A small image classifier, trained from scratch.
Model: 5.57M parameters, arch vit, norm rmsnorm, patch size [4, 4], width 256.
Rows from block 3, named by matrix and row number. Rows with one number belong to one attention dimension. Each number is 500 + 40 x the weight over its row's rms, rounded and kept within 0 to 999. All counts start at 0. Numbers have three digits each. After the name is the row's rms in percent of the matrix's.
# v: attention value (model.blocks.3.attn.v.weight, 240x256), inputs 192-255
# proj: attention output (model.blocks.3.attn.proj.weight, 256x240, transposed), outputs 192-255
v.94 102:550488511548514515488461533531528432563512479524522496520546473531428484480485508484522541592518500537468614458465559556484544548458542498479513542528523532504509474521451500517490509481507475
v.95 095:534465519540434514460524477484464554489500482549549446461549544480507531544463556562459547463589488570535448490501479557532567514519508446490524516454457522519479524518450508463564516462500450
v.96 107:494548482515535532474508536440514515454494518435446514490538524467491513498506542481483499472500467434523474541460510428482482365521433439535509565530536462550457464541500484508575538536516498
v.97 101:504497545524471524456514546539478469539482539400484620542554480515490439506471494504574488523549479503525488559497483502599594489509541533532477509468506576556500443486552554554501474422503520
v.98 096:512559600524474544531483514537509559494437505530454539559603566521471540499538505416473515500566536500504552481491565515436485432501443442584545524471498482502385515517516448475524525538538494
v.99 115:441522471496497488519622452527456495489553483541460473557499519496534563534561496492504494477506526484532470508472510528449484479511534484596561551518553488440475453561464407499529549532560502
v.100 096:480522580512437488505541468527550519440555496450518479528514528539514538523456475463488548411454464470513519517448506547501441449514482515495471515493492501474553547498502483412503466538519521
v.101 103:485595548430532522530521521510446493456509512511438573474522428552524569546472395428501459476481528590539493495542566551481530528476492495522524450530487548544493586505444434525488507486552420
v.102 097:469525521525482439545487508480511462520452411497515502533419491560507545457500450549481504514527498563481477515517482624474485566525502531519556479576473544475537443492554499480546516496427461
v.103 091:460484532540496436498531513441549460532552488550574550498437523461508494477491511549507556440470560478474517542480504484465482550444476483489510449481480449451486515560509493423456521586465478
v.104 092:528526535461580541511537438503487471540517499551506459438524430540471582521554518514478501465442465582500531517533521517477528500460477490482588554564534511569460508460510478508490486439567469
v.105 107:507502474522516459522498420501481526499503519427487386496546463545532522502454518458543496424428503577564583526518511540504535486485463512476436461490508490524543475443600522519488532480599523
v.106 103:436539488416527530498539509511502486443561448604515457409529477478478506459494458487448462540503487494488460546488463420461461480523515543464502537539442518566499486463418540471546506455513459
v.107 107:451469490520466479498508410480458521510463498519432470552530520531565488511553538463519512489483511514571519487517501436471426509486435512541502523447511470531529564437507453607531509485538522
v.108 094:504522472536494542489502541460473522507461409490541557536501525531496504515555439463514559458442484524480518519509552437504478476589465530512571474488523487604483514487493482444524551418461471
v.109 117:488487482489451527470474445476507445490491535453485533478473426529496507468524454432455503517539470602517583501532467505420450584495497551470478508512467527453532462418574537458518475435535455
v.110 106:589577508477509496505557586460466551453472450529483505475537509551453479494494522454428516533448561458513513477576472467522470450437540416539524535473451464468462519466423467478514533489499575
v.111 108:578482500467560536585430520496482542527511502461495503473547534483510515524410488436491496551546452525484524499418509502526478511476478548479528532475432477529456504491510503514513533562560473
v.112 100:471482492507489492490523562413421505540444446537523487450376480568434582399434495488476565514438498534573481510464486495492496588497465408497488535585472513530553483504533516469533485443533463
v.113 096:496511526518465547506551449583539522469485549528484572572488546559542494580516546492550566469447514473496581478468478493528438474523533497446501514451592535486532513486579428516541515509450411
v.114 103:479492527583400514526571519503543478494490518487510516592494524562553471462571483454477458567514555487579443505510504494452522572454546475483487522502551479474549499522477446555589528506428440
v.115 098:477459516566482445512554447533517480491503512494448546523505434469499420521528556492527472474510458550532583508503515501494454520456565464537471432458532512538495468540462528504507537502519512
v.116 093:549481542440516506512507567417515494547479467508503485505535485463515467496549505526467494470488456496486539453581501474542499502441447491541502502513397563513413518569476476475483585454496520
v.117 097:546496519493522543455464617517472557523442443519470534496514477483521528487591526532534482529436481472431501516427519473495525451474459534511534455489505509434525513505513541457472527514408534
v.118 090:488541524470535516491533492497494380498585526531526502522461547514479493440477441514469587505488525489530482486494495534512538524418484465476493493502505579473561510475553492538507440403536396
v.119 104:508497434446487454525438474513486521502440536465561507505548509566438385573522462470470542548530495515579513457520534506464521532610491370523481533513520485481496478530530518551486444486449523
v.120 112:566509501556579493487446561467414558478490475486492475480501422561528539423410490454574453506392505542447501493485570547477450491536452511470508521503528511500456575485520517491469452441515544
v.121 091:548481487501482499544519572496460499460478548530490458500479556489478439512491452551542510540574467498502510494520523491473549419467432429596452492566495600482426462575549527506509529518439531
v.122 111:505481458568517440488489469471518479489459531501508412523481499474461479511508561520523526494546530501455475517458473534604418481519563540461513554474431464489479531466449517487502520557539536
v.123 101:433526504460459475555577405449503473498480526496529536531482513580460455522425507519467511512499517579471493439560497520558511526453579439456500484490558468521450431490454486503540551510428519
v.124 107:512569453438497507475497538536509579466438478459526505527464469473629482500517452571513485534482541528489433548507480486508486482564514510545510475566497490452474482507585516516406446542437517
v.125 104:548514515525489534548577514540490536491456503509477511494504513501469465549523457457516477407525455567490522516499506469495478429433530464508514445469493495494483488528512504488476524506514445
v.126 098:490516521403503485462477525528552498453521521429506481454550473477516497481548462428506466519511465543443496466504483445520524470520525505491545527506554526553435542485451528535529535513523510
v.127 093:492474559461575480566457451441514510467494427597535520488466565539436512545539521535483465585480527469547506520519498468511459534521477541509541517516452514479517486553500518539441507533506514
v.128 090:462474526557474552528403445536506446493499411483497485435545513420481555506532516531465562542484432414518538520549533519522551498518475549520498513540533536480508514496485506523559489456456517
v.129 110:537454478583544485526478524483513563508496566485530483456501482520498490548474554477526473462519458512506454516486477511506496454506530493535482486469536504500411535594464568536469465534564526
v.130 108:491477509558586465471444441559543571495559536513459497506555524605535520511591525569527470501532475515480493477508526512559504451457499552554495536440502458474462501432522496545518559478517495
v.131 086:572441558533559550510481426536493560483499582528474483517518515512533498492539470515578481518528449477571502448476560500514524493551528560500493479457495522527406535462590471543509525504555474
v.132 100:538564519465546494506501596558538507498446501478513489466595482442517507533438507474547477468560520498554512462428526452561479435502526440555498468387436565523380544505457504490519532532516553
v.133 097:566517525497499527538486485571482505398560470430528456499522484554453505499512430520543481453536438510482476461410509523572504596537490452509559491491474647456568491489537514511522500425480495
v.134 111:452495509508441529508535517500480464542502523545506542484467548474513495534502411552472498524390485473487491566460515459445510544453528490414459487575559544560568476547516484480467517461454531
v.135 108:461412479480478453501495435505456423534542498502521532523482533439499489427514424501497490464544511461472597528466475555432531521509499550474406502526494525428548450491560520484535554513531458
v.136 112:492508417506449551529568503387536488522529483496502490498496488459442455496538465488528547503498525564556455488529534520486471517459522523535501469524561407486434446522437435443419498485514504
v.137 104:516404495532456496504556445488510499435455473444543484463548541515490474500519483548495445533526495511431528516513527496537476419527549516544495510505539526559463460495482661487461477516524502
v.138 087:484502499491534515492506531499508483516578481529478507456552490524486475482479495538521499496501493497445537494565465529495481475543463478437441521433514503467543503428528474440453490530466479
v.139 092:531504556476502530524479522405504520538531413467512567515518508510547456510501487420469459514399492593522531523547466509473508587535517568472493519510476468449463435471474497501576527443495473
v.140 103:476521521518588434475514465473523494465503503456408460487507530506498509482569550428531469452525503482579523502568490495542448500504477518548513470491385514460411525482526521495500462533602472
v.141 104:426502452515527474518474453504521545566527531474471460508433527528472504524585523486466522476511478506559474479461453518458495463404522579480488452518527482418509526516528434503484537512540556
v.142 093:470475538487577504501542523503477513511524492515527504554535500513562431467523505478516419547516509473553523507502498476524564534412486454595507466476487537482444480507504533548542440475474485
v.143 104:481484477495482479487436506483559497480461568481474442487562514495484529478456553467552483465514456483486515558480441511543497517464503519451538473401499508553536563581509525495480486528545507
v.144 095:550525547519457552487556508537524502467417541454465508541519449439481490523521519484494544527503540524498508512402500487528463536481560548493528522526506502474527587563451513516507506377436417
v.145 104:518480537608522463457508560526505439498449475490479504437493457556458467470451400527397492495553570523510450523444507457471533456532533495525423502491498502516504550487477508492518462445520509
v.146 094:504489529524557532470493507521513550497498502512594460464516504430519495584563512452460520518513449460488519448474491490460472558466478476513570428476466486453454469540448469452511513538481484
v.147 091:514474468570450473533556514514484503545508461536539509560513499480434526521499513498482460460543532469493478478474467386517501448584534498523459473508514527492491475532546495542589521451471506
v.148 099:501467529487471491515455557548495470525510514431446504505494494424451428490520511493504531505510463512447453487536488560446529507440515438476480515550483562535563557441447488533505520512529440
v.149 095:514497469429519517486441503459463438531508497511577514484457469622454499434436506479460563511476512588495478513477432557396511511464521414455492484518523429560528469473477573478545508475596536
v.150 115:550513502450481508504491464523483521499519486567460505489507553446482480467527476471534500487602488564535398505482420515497440491483470558497511413552595510519599457492480483490549487464435485
v.151 098:448501516519491513545506505537491440496531500504535549553522493492528512548491619498491625486477556478481470506441549560504561543453531460468509474490523510493449405576417383477462551531551430
v.152 089:453580541561519511502492502488487491481459532459423495528483494505548521451563477477484548511471616454430541496493506539524554480526456550513538520508406483576525470587475547485491492493567538
v.153 096:530514514454484478439410495492499499486482487466500555500537521455483446469492467480515466521472488535566514532585531484422473518537539520486462536472445472514476519459504530508517524503538530
v.154 099:448438531549543439610520526485466466499430574491550557494572429463480551530541390546491459533519468469487486538429538497459498582528537488494492490521502507499485527570516515497517479517493535
v.155 100:533468398527484545496419520474603519436476515482513500437487508500427501535485451515529475520457463470515501381533542508524486528480609510475486501447469437495464578527445497463508530538433457
v.156 096:487502542511445499491470493484484493497520419514509464506483509512490524523486503514463567439452459424543599491519519476485500532561494554464502554419470555516493543475491460479503453513626490
v.157 100:505543526534433510460461494530498441492585468581450474496524502430553436524468555447571492476518524539492539581532475455552475475471471562553460475516476473460470596538501415507542533455496574
v.158 092:445461477518603467604407498477534496560439481477446580514566452452437424505450427525527515530573501464471446510457570509501477480504460547504497502493482507457463539502469521537470494482538454
v.159 098:493551519536482490535484488484500516469429422450476515506507500401445444459557480435489545555453478430520547478488513510514420408526471523503464542456516514494451553512497517531473469489520536
v.160 088:476422593495453528471424500519530403505434501497441494512505476499466572484465497530493573521449454554568585498538468433553587511554481600459557476492563577490507505493423501461530493495471521
v.161 109:579534441451500472507630505504495489465551540521566522515515474537518470464474437454485548448486503522523444470488496525459479535501488465560574400545462468539490462502456507468513572464475422
v.162 094:488550506513463495443498517509470522490553399511550450516531477469537518508455537442506545530490505455538520458547477487539439476508509474576530527477555540533418446545483517492507564402545468
v.163 103:549536462460453489533526433486519467427554589549403479538563583435473494513518530466512523504537506527491538479526510519489420553485537531529558473552533465507466446530524482483571540494509458
v.164 111:528422495485489538513623512458511472476489503505590541490528468501552493459527586541457563528486474435506544481491448488526470522499565466514478490480496525478491471577524505472518406446438533
v.165 113:576498502463482506483495472531489514524537514476471465473428513546485458485497513446588573449487507516534466443593410555345496600498471510533491465580482413511523472517504528477559527464416490
v.166 099:477555585497537514493524493552556480492504456513569509483480572525506518539535555469575503524471453483544508589554439555527514576516496554550509541594475457490602445566466445489510503500439488
v.167 099:465462497396500390522508447538485527522468514511539524516506519542429588454528528527427479511525486452518512524453499444504579523513532525483503545457578628421528460505518518524534491410496540
v.168 095:457557464444536464457472502540538461497457497527491495534524513511476464495521430524535492477448482529505519527527554529472490479462512499491524546469485499521472529516527523486493507568592482
v.169 088:538479512520509507495484525512464506506474546554420474488470531515562398543521484523494474400460499481431555407520521511459491478482458476543525507419443436455481403491543507512519517491522561
v.170 100:460509567508555538477522520466447521495538420555502491490567489489491524496488470559489587506450542501496539487460533492498506498512541487539502511470545506469415552519530438456523496502529481
v.171 101:496583511473571476553522542527507462455410556475513518467503532510486465503504449545500336551513508534577508543479546532513580482528558500432510528508529556451502565459507533483489541567457455
v.172 091:549556504561491444526483501489475541521432419447493513485483509489530399568535508472497446554495488455538533524515469503512436481540557587498500454500479561490460538465481518466506516482527493
v.173 095:499570536471453472456509452475510523446495482486488472522481489422536483465470448574542530521520473508477527511503490537556438554555520531523522529515445502450459495447447467460547502442492500
v.174 108:560552524571527435554521521494442489498492439434521537546534438480461479513509482499406500522425480511485478483518536511532457496542501427563523496483427501509530520492468522449482541441475463
v.175 098:535409491560463463449405590487477511448431502556544565492538499473430496518501420497466465536491476449551494458505496532518460466470508512441406454495572523511468548599489450521428430514465569
v.176 094:532561524488488468486565484498524497496461547534460538560516525474499529565452508480427472403527513533485459553459504450525481489519426481532459449443540437457538435565575472481483508487475455
v.177 110:434536512494525461516536497553530496470558486545486434533574500448440534453533430449506554416505486510492442545454491547491518504538477475486499546442521581449511501489509507487496444513540501
v.178 110:517457501500476489524508522500519505554525453457588524509530524565457481442504451521429463497551507442477353496424503474510472525455504520473432519507586523538489473484491531561488491453486500
v.179 089:417420535444535465507446546537585465480500485479396508537433519481454438519522478483514574471493427541544498490489539502491486561483482508548470551437530425500486462527500509570480547489390439
v.180 094:524509530524480540507527522493512442540509461456481512493526441526537490505503473507450448472510525478489589453537519460462558509482531501482457510543460462475454527490507458481480607520432560
v.181 097:468523475476415488446497470499574529514514507540616511528515533548492522489503508507390561531546496409477530423474462529525504475439445576462546529481539572445469467508446480462481492493502436
v.182 096:486565469451459518510473523549485512485514475481490475524580441441416539503518439490572565550480529523470604583496520478491546487386512508480486449544539453565488545445500500475468453515515514
v.183 097:443486470573502537531597453516545447518526484547490465554476562518513536455502563512484493490470477522520607511469501542532506525561495533535429565482470503538562446533507457473475416469481512
v.184 104:515538487593468565503504603477472433561533532457474474455487422516562531489508511491460541505482434568502537498538515469516509479469501467518475571509454453515551517576531570551440527504475482
v.185 115:529555532434470581484520472433513512450602465464464376469466498486549499465473429459470600488523491460471493517532540527539483499490529414567500486490490517507491523523473497469529523450476462
v.186 093:518442464507465480535533520552497526488590498545507505523539525478428408550446537512479472368511460541520453505515538537524489541489469479516528452487454457525399546499477502462485504526497541
v.187 097:519544488573523477487566503519503495484568516469539424565440544510497515457465515513502590475442501527460574551507501524513527479516537557527487551443511448567454507473568473484462489487566549
v.188 106:538444508455511518484413585539496549508508509486499489465454499530506546539439432489537425508444522518478467470512435514517548528533568459516473505491493524456467423515543531559476440517450439
v.189 089:526478523542396481481509512534513464460551497502559547598523554390500553504510471487470469444552485490461441492472419506550534535496468474492523520453522511497533481509462560478531536486439504
v.190 092:557454498550434476533441506523474549499499529513570518494495528503587497478544608495456483533508526533475518495540579523520539547540468504470442483514490490575494512514497482492492401477498542
v.191 100:508489522508500456573495474538532575396460508461496540502581492439515560521497520429548471558505598579465509470476474473511549506496513514526506496412516522526532523589498559507535595480492542
proj.94 103:484503524443573515485496521491481523529523466570519498480488445531554524443467513578509430409465526496570437562448474496509416440479517514499478495555504489552518523495517505437518524526465492
proj.95 103:462552507483511502540582492537480468552477462483512575532463484477470473446535511546483484522504538479444467424504475554517538523458498566426519487504429400537528465447526502498426605502508559
proj.96 106:498459539460536475471475508523472566520454552526527502438508482595459504489578452484502465533460485526464584457559417536542509540504539483480445497453447505440510498431481505538512529511548486
proj.97 095:532517524469508461501433474412496462483550453529485439440442475474446499437510566482492483540532481519484498496536469478520468526528474474467554539481530498487515500523520417477458501518518462
proj.98 098:422521465466534480494508480466534431458488476495541494529452538448504516543507522477558486446537499508492467460567494567562496493477508504476463477442524503519519516539528497532524441557497539
proj.99 099:470492519465546546539389489453491443516526539526512474459440522502484424473516577486438503449487491541522536515558499486477478464417475562454498547513517549541607535472505441466468504532458559
proj.100 101:436481461549608540464501514466451475475476494516534527536540593464553442476524453517477544569539501571463503495509566535460482526476502505505541496458554454503560505525594445508513513501490471
proj.101 095:457462426509480538487583466485423451510535444548531495556479545517453449515527589479524500465549442494518492500444478475493517527571493545515550525491471462546497511523513490493550482471514578
proj.102 096:455484479484539562486564478485506423472504539568492527488545435459485555553546538414482449495475451429560483514480537426478492517383444454519438551545577483503495475444495544488482494540446523
proj.103 098:446504462498602518471542473505523549419574467472522493494513515533516537515538488537453478556461462474543533458518571541443522441502497462527467478502518454538512428520416468571529583481503469
proj.104 088:503554463556473494541454458489483459453457509516479493570536456530397485413488452465540513575540484426500513533500492545478488489509482490457520500492462466469489519493500544441526510576519522
proj.105 105:586585551513540519547519472506559481472441521536507562447423551490514505489533551441510527525576521444495507446503550549509506534529563473495559523455451527447519534542470589491481499522584472
proj.106 097:546468497511364468520457482497489489547539522457417565502506445497518555477522550526537476521464527526560479466507532454523506479427511457529538466506572541486577476477565439452527531522423496
proj.107 105:529521448556512530618507516482510485492509448463602496527445497523470495558428478512550505458513587530492477512535516471523498558429538480484449423541509609463534534519514524470461497556450497
proj.108 093:523474490451463443464536437496461516471529501519497434429502479502537480447516558498517478579564537503486486461485498483509499445442504481458450518494473469500520543527545545501486589488500419
proj.109 105:501567470560511519534507456458522524510433482564553474484479474413458513487447491608491445465549511436513521496528578513577518454548531504567526484525532468453433463477448464567501524490512573
proj.110 098:479440528514511471498495497479479514442528508465494416506531505517537513562469523517611529508487445562417482430471532507489501496558466474499493451402500513417476442574483518483445528502513451
proj.111 104:492572459500530389473503539502493486455517519465466502486473472514518567506465462544521460482419489408530464455604533461539508484519544543541504477478571515498487504464466558492507569503528447
proj.112 103:483552501467526480535553458578521500469480521497475524536565435492478494493503527515574541534480456534451529548471448554439501477558448501554573474471508483477451515475441499522502553579464502
proj.113 094:492499473546528529513527494483528487458496440522550475574488446501519514499549469464532527448520471568609437521520486502520461533467512502530446471480518463477386495510433500502476427516464602
proj.114 101:514499513434448482487463495520537456500540435532476488422520477474479519551492550492531468438455510565498508490542528468503493471545466469533539449522551522589497460450556473472448407419482520
proj.115 103:550578508460437539463435550546463449505474470504542559480467552535511521512526502461448469524465512536523472509510549490559455526496438507548566585464553545487481509480565478488487450440509461
proj.116 102:501546450528505485488477453535464467426541478539502520570551541559470464489482470466495471558496488464486468497482461503443605507540574465482517503483551425469556521475543481534480506439472454
proj.117 097:575432470526483492506504458496539493510549518498493440464490525561453476432473527512457477457527475528535510550526493454513498512428550504475461473451445589496436519535478495516471510500459498
proj.118 094:491467539422420485462468517502494543499480507526477533531577457511453507494457530454549473488566465515475545452504434569533570519567482538504535534501424398448460445554451511458500538532486587
proj.119 096:464464540520490475496492491430473498517572492545459497424451567426560460429486493535514524423492513480519443564542513508501478494534451605514519505481473571520514463499499458551490507466521499
proj.120 117:500538496452408424523543436527550470513468545535541496532529483473482491473490495469514492544502460430473482483478502478533539493542483457522531490464510552523495491567502454485501543533576413
proj.121 096:433486531516606468451492487476539498535504524475489556464521544450518530523475528540472479415463506429467461520477506500549487557490475536427495448492538408525450482519418508508537545479544496
proj.122 102:521479506427531476494467492476517425524453497492454536431507454525569543520490513446412435475469499468536536470543502443497517488463529503473516553491516519530491451555530493482503514494450417
proj.123 102:596531525515488528392451485538515516460494432449463538489464490516523478416590500455525487511451502532573489488500541501481515448525476493513518483532427586445510483485641579450531422425546537
proj.124 105:479458468554472450496483457400496468545552479532439466496582536495427460541508541462507518522514419466525512486556545479524487505410486463450577404478623469504530577446449481542566562516518472
proj.125 102:472507548412511504400455398474466491462492424541585498477518518474511523466516550524426500517446621478507541524456467512460554498569499496537506445549556481508509510515492457477456498520549531
proj.126 099:523478521558478536516456416490436519585479477533518458522511502472505511468448460531532503540501441470594496519468535565533516429524486461513552498473450422460471496596535512443504488531479522
proj.127 093:564468501521548536467518536506432521571531558449526463463520537446549490517484433466471426428447484512418446466526442499503470491500569522493508583478538515520548509447463570508564531572474509
proj.128 098:510462499442497398446532514530444497468513583530506552621511436489548528532484523487460466473525510560557520470474477497548464579521521454483487526499513528516459442473506452462449495487490429
proj.129 110:451527542457486492495550508444479520507544492461477487477519458504491485465541472538532477503452561475495538472508515499485555489471480529552533528465484501530541513497544378529508521502516502
proj.130 099:512522487431394517495501489442492457552461456528457506562460524455452527468445522486490493489483478477487555543454510528433527468538562555517503501572500485462564481564564475503545487461451503
proj.131 091:472559423546453481516522474498513499568503500477509538503523505474482540484460478472518547518505500452484489481568414524425436492414569521513545496524542546542557551541436516488556457501479512
proj.132 101:444455522525492452457537463531515515546506508460539525594455492591450533462560491618440495507456558523432483432536480513456525525552506527448529581454506441534555486481587538543516462525541461
proj.133 105:450483450487522454516497486508394556532509515469429634433475464500471485495454522502513500583523513544526520571498500458469517436498479577556532471489582483517516520525477497438491487527558438
proj.134 106:498490508509509524508457468413542537512524470501499489562512446461525430445484508430508448495531472499496480591555489426531434536505445542524464532471523549486500552474490520479458448595459450
proj.135 102:560525545434526521496485522471513463490493546429475480522508515507472480557483571494423497533523455538532465557469550455486513487463492515511500512474527480526475501497465440567484512499463533
proj.136 102:442444558506524565467466506547465453534457534574554431417502416495537495469447525453539416491513560560528506498536474481542508476480438496542494524449465539507557608493536541516551540513470454
proj.137 103:494524530484493468459538500466470519541515519529459551469494505507530458481422464555495527544417531455542529498528525527478478541481534427513507430528439497418483460502513416530480528554458484
proj.138 102:526486455519499474495450393552433445493512542504531497571470547529476522533474479492488539460496517490520423542487456505491453513489529477547538518610504479488440521552402492533531502551525508
proj.139 100:548503493487514511497471483511468456461568557515520469456523455502546542558533457486475485552468500451459476493448507479572484440463456531531535476494517480524602596503483472470475430589494482
proj.140 103:535506513441514531439509532547532490472534518502585528459435497541560497494448453473523543467542526476501523447473492522467504452457506468561547485410529448566552493460500485450568489488492568
proj.141 096:560496615468514500505449569466538505399493549452496502480462528502487507465426517505501489504472485493522508481428519521586517502427506536560534543483490486586554497477458527567489505544538480
proj.142 095:531520476427516526512461462557459450426496509499491456485455482527509502516523521455543542566480459565438443558498504483512459493563545499440564474499485494624555496532511518465452546433470520
proj.143 099:455482539490524494449512550506503465525540459451469561487444505542486525480537516457498521464474449525513439474510465466530510493449528472526432577554484515425528549439488505532513418509498472
proj.144 091:467490482494495462482549489378543504488577415503551463533428528552532574540438468530568442503491475517500492466565473502543419526495497456515571457524568526497557421493473564468502453459568537
proj.145 100:491524512463507509471527517537481497475541499536477512575515447504505472510517592501553512546470537505438485464601492484492473529447397482481500466497545523495540435468476457483517514543525450
proj.146 095:486463486475466526567465489500490469522483518398468531487562526565477525473516495550519467512483492518490480479528456513486539472430633539468478523515499482540478599456521490512503460460546537
proj.147 095:476505586465513543501498475473463476436510447494461550458554564439538462544505437507515518536511542518503519427466503528496490532433512474514593545459517500453535487527482549500462524526410531
proj.148 101:426524569507500467496536536456473587483552518554574521479458489501478512543497487488523483448475479503465490480528501462588466456506547491462466535408483481471488486561506454527462467455507518
proj.149 102:477534477582531479505493527512454505455481517510483474549490533408470459521564538497536444513456498461486460489467589603538484511565445574522527498429494487473553508469502437533461471504474509
proj.150 100:490487542484590486454433479502563577509543525463571476528484535527415585473438559490509509494505484440483575525475549476489511517444494529513479494484444436534432543491552471539520487517482475
proj.151 102:488477501467561485505441515488489496490444507506501474524540487455470499548481400509549440531544444491477540510475478447506496554484501534549499569499498521500579536468479485466461490503466575
proj.152 089:515520502485529504481519527518538457474544422486481459537552465532546548488479536461494481483572477498563504498550445511513486539445573461481449435485592518531505467483593466551558525450478530
proj.153 096:481476523429435489579593485457510539427551537535502478498437492535511482549489506530521501421493563501482510499414494478539534516478499539507586495545560483525567476481492462542544559501460472
proj.154 103:476545498477500517392484431452499518479513514483444474506464484516464408489514546481592510430567431550503495445512549532431449434502470533499535442473544477574545479453496516462482484474461456
proj.155 099:418459555496487546472547515493450552501529456533520458475496486468467517448460526509504503500509420564545534555476484541600500422539498490533465416469481503517490485442512528533506498509542495
proj.156 098:453436512463542499543606487475519494482529543537482546466471558525528439499469441528466461522538563522502409434467484511513481465414501568592489451549511444489528508462502465521519473518512539
proj.157 101:487500547481526529466523491492500511536495414415509509534447474531449479516459436453536504541563511469478461533517476454507487500501538434507481514520505457484567421546442532415476455504488411
proj.158 093:530554491426528488431509516513517458508502530506585443524514489492497456519532495449530505524489478468507490461548464509478550450570449512406523427494465504519511504441570547414446545494558542
proj.159 110:472456496490505480514522432497479525498524546590506494515490453539531541553471498512510471432541559533550518522538567508475536508471603451497469470448487531494571444514483489506481480472486433
proj.160 093:476577467436505522488555508516490494536500460475540509556514546459460504446473541490537416595546559457511502501504521571476464462469396389525494532559475516474497512486529503467458490455506530
proj.161 110:476476533527603478455406540500519454474547479430537466522440547482498524501551564464454463454627522501472484455539592524546566484484498547515464570435527420459512518452498402520520478512555528
proj.162 094:515470597459531534518586481435529463481517474501475523441549515569479572494585547562479460451456531546524400511467542430535549506484504486417550499495483530431544542487556551575515478504453519
proj.163 107:506595571475483503531511449519527494480438440460545421448485491608515532483498527514449468481455447511510456496490530527475498456417489484470398500493558440481521506537463471509457510474451506
proj.164 101:496578464557538481431452534505511524501471464458514512574467452558505457551463578513551499434513514542546446601584554520475449512578479521506538492491460479552522486491480458497454470518519490
proj.165 101:527576473509561468510499491549501536499521464464473491512443485505544485504549500591493468553478501480435506538483575478518477461406481501478523487496465471490480457461498491494498504530464457
proj.166 105:533457393466481537488467526478529475504581513518475534547442523425486530502479375470534469527531548453451533538553540509427481513442502528515504518490546490535497467467584557500507479499471494
proj.167 096:586519507523441558472572515458510530497493509458436492485510523496544438447472527569563542558486531481537485534495521521496470553467492453509523502483472408540518531495456443554425489516464444
proj.168 095:535485500453523499493497505495466580514553450461498513450499491457544469573416492490509470431550534501538468444475539410502558465500451519521552483480547468432431565471481501475473506478472430
proj.169 099:533467551485435460500496557496510497480549449506549516489477520544397540487506512498508516592467455517589479473453514516505503474520511481432493476543543508580605583504454476507521485477464421
proj.170 098:519501451443483487457527423475516429498537583506466462535513502537446470575504566499486460539443450494487467527444443457539540475509496512515515511493450537483549558457537520496470490498495538
proj.171 102:478479470563463462431458493512538537555545515457470464586494485488519470468497467477501563435521580498542457495525501461459486487498456491456452497406462480537489467555552539535516538392585472
proj.172 101:474546474463495481469511485523539495481556527521500515483471518545543517498450465562467541479413543476436539490498456489533546439400516560480467525500482530512594515540449492491554514515514504
proj.173 100:497444490462539584507545461527541468520520485465487540452522488506478454447560491487502522522507565537552475551566482523418550432491485525508472508472498534504508519609485527424433457493517491
proj.174 098:430475529525434558456581552501507472496504490535538448469493510537560502490541514451485507489508556472470475456545532469490541493470501507508503516465499530488454546446557419551461488473507488
proj.175 106:456522501507483495547554361552528488532481476541443472511511477446532529445477565441503549491511524552485504594565492423454484477563453456541553555504495517539467499488592552517490504466541454
proj.176 096:482450500485450475495455439467482483483546427499484519487515508528468457484513544445563522568442545476517506491464485476526476492476516531476576523562537497477464485488409509493482526497534518
proj.177 100:486422516537463532466490507484453477480428516468503506506391524547522543463517531509533498577520514471498571473462502519514446510444499551529511492499455512540481448495423517508538582490467526
proj.178 101:509528528516510450471565481518492529516556503545442517462529522470580549469470539443459508487472525462496532490555493496509571465492494539539516483478446501430448485524559481448548518485523594
proj.179 094:523510516472486513498556465483435524507512493453582429499487588436513549519475475490503431438553484511485481488531498472495490497490512540455467537534553551449529481457428516492530494459532497
proj.180 093:443550503527536529483533519532453505501471530472519523519533533557451544517575563465451475600487496557444471441473487561492453470531476549498486530514463529530549492530503506476532535468444455
proj.181 101:547464487494532467499465444578482476466484443482443492449587454453545522505541535457548496541480522558494472592516495483528499491514503494539467546520518472538572542505543438493491509457605488
proj.182 098:505556504545481489501498512487497534477438608465532472505449500479531454422497471559435567486455522485566413545515469493459481432524522480455519489442480527517453509522500566501531486570563437
proj.183 106:574490536529491531502487483452532465514515448482483500426454399505510463543501522412533521414476582488501471506517549514514492492459463471584490470489536533454466499474510490461526550524474477
proj.184 103:487465519460468431555490525529468520476453511563490616525485567513458510480529528501544505424523550461477512440541483572601445511494483569500502409506564540479454503495483421522521495477594505
proj.185 106:457489472496544408515493552424471538521413512511543543508601560539491471612504526480480477471486487570514509525549423517487477471502490560431519508485480512450468503496519421537432459471479502
proj.186 096:567499548460556515521513464516476503509478455508601523476474581435511550515559511454546483559489560505502482485495449445543532509415555423480502475529518521489507497442516473480504555539533455
proj.187 103:513533524520481517491458582451513487504482515503401539419555522422516496507600528460394468500500517477475564528490468480528545487502449510494484513544515505517522472558429461555542460515519443
proj.188 101:482556475543510388495507541435490469488474544470496506434495479542531477523485504539559544548491566532468451531527481569485491489443504444537524469489456530504456500458446513469500476545474488
proj.189 088:542561572446530552546527513444505530518433424534482552423518475590459448508497533461447433529349501536528556555515500473496514488505528491568550486445514467519481531539515477548498474564522455
proj.190 092:490526485460427553565543471517548473488473473543459528412500445530563563489445385494589515503533522470503468477472447513513489535482470503524494496491503529501506525558534418490547500588469443
proj.191 106:523510552418464477517546561478482458505482423455470470524507501443524498457476510515511394461460508452565470503540464485592556537477557491533475423518528453518449494450533584533524476469480445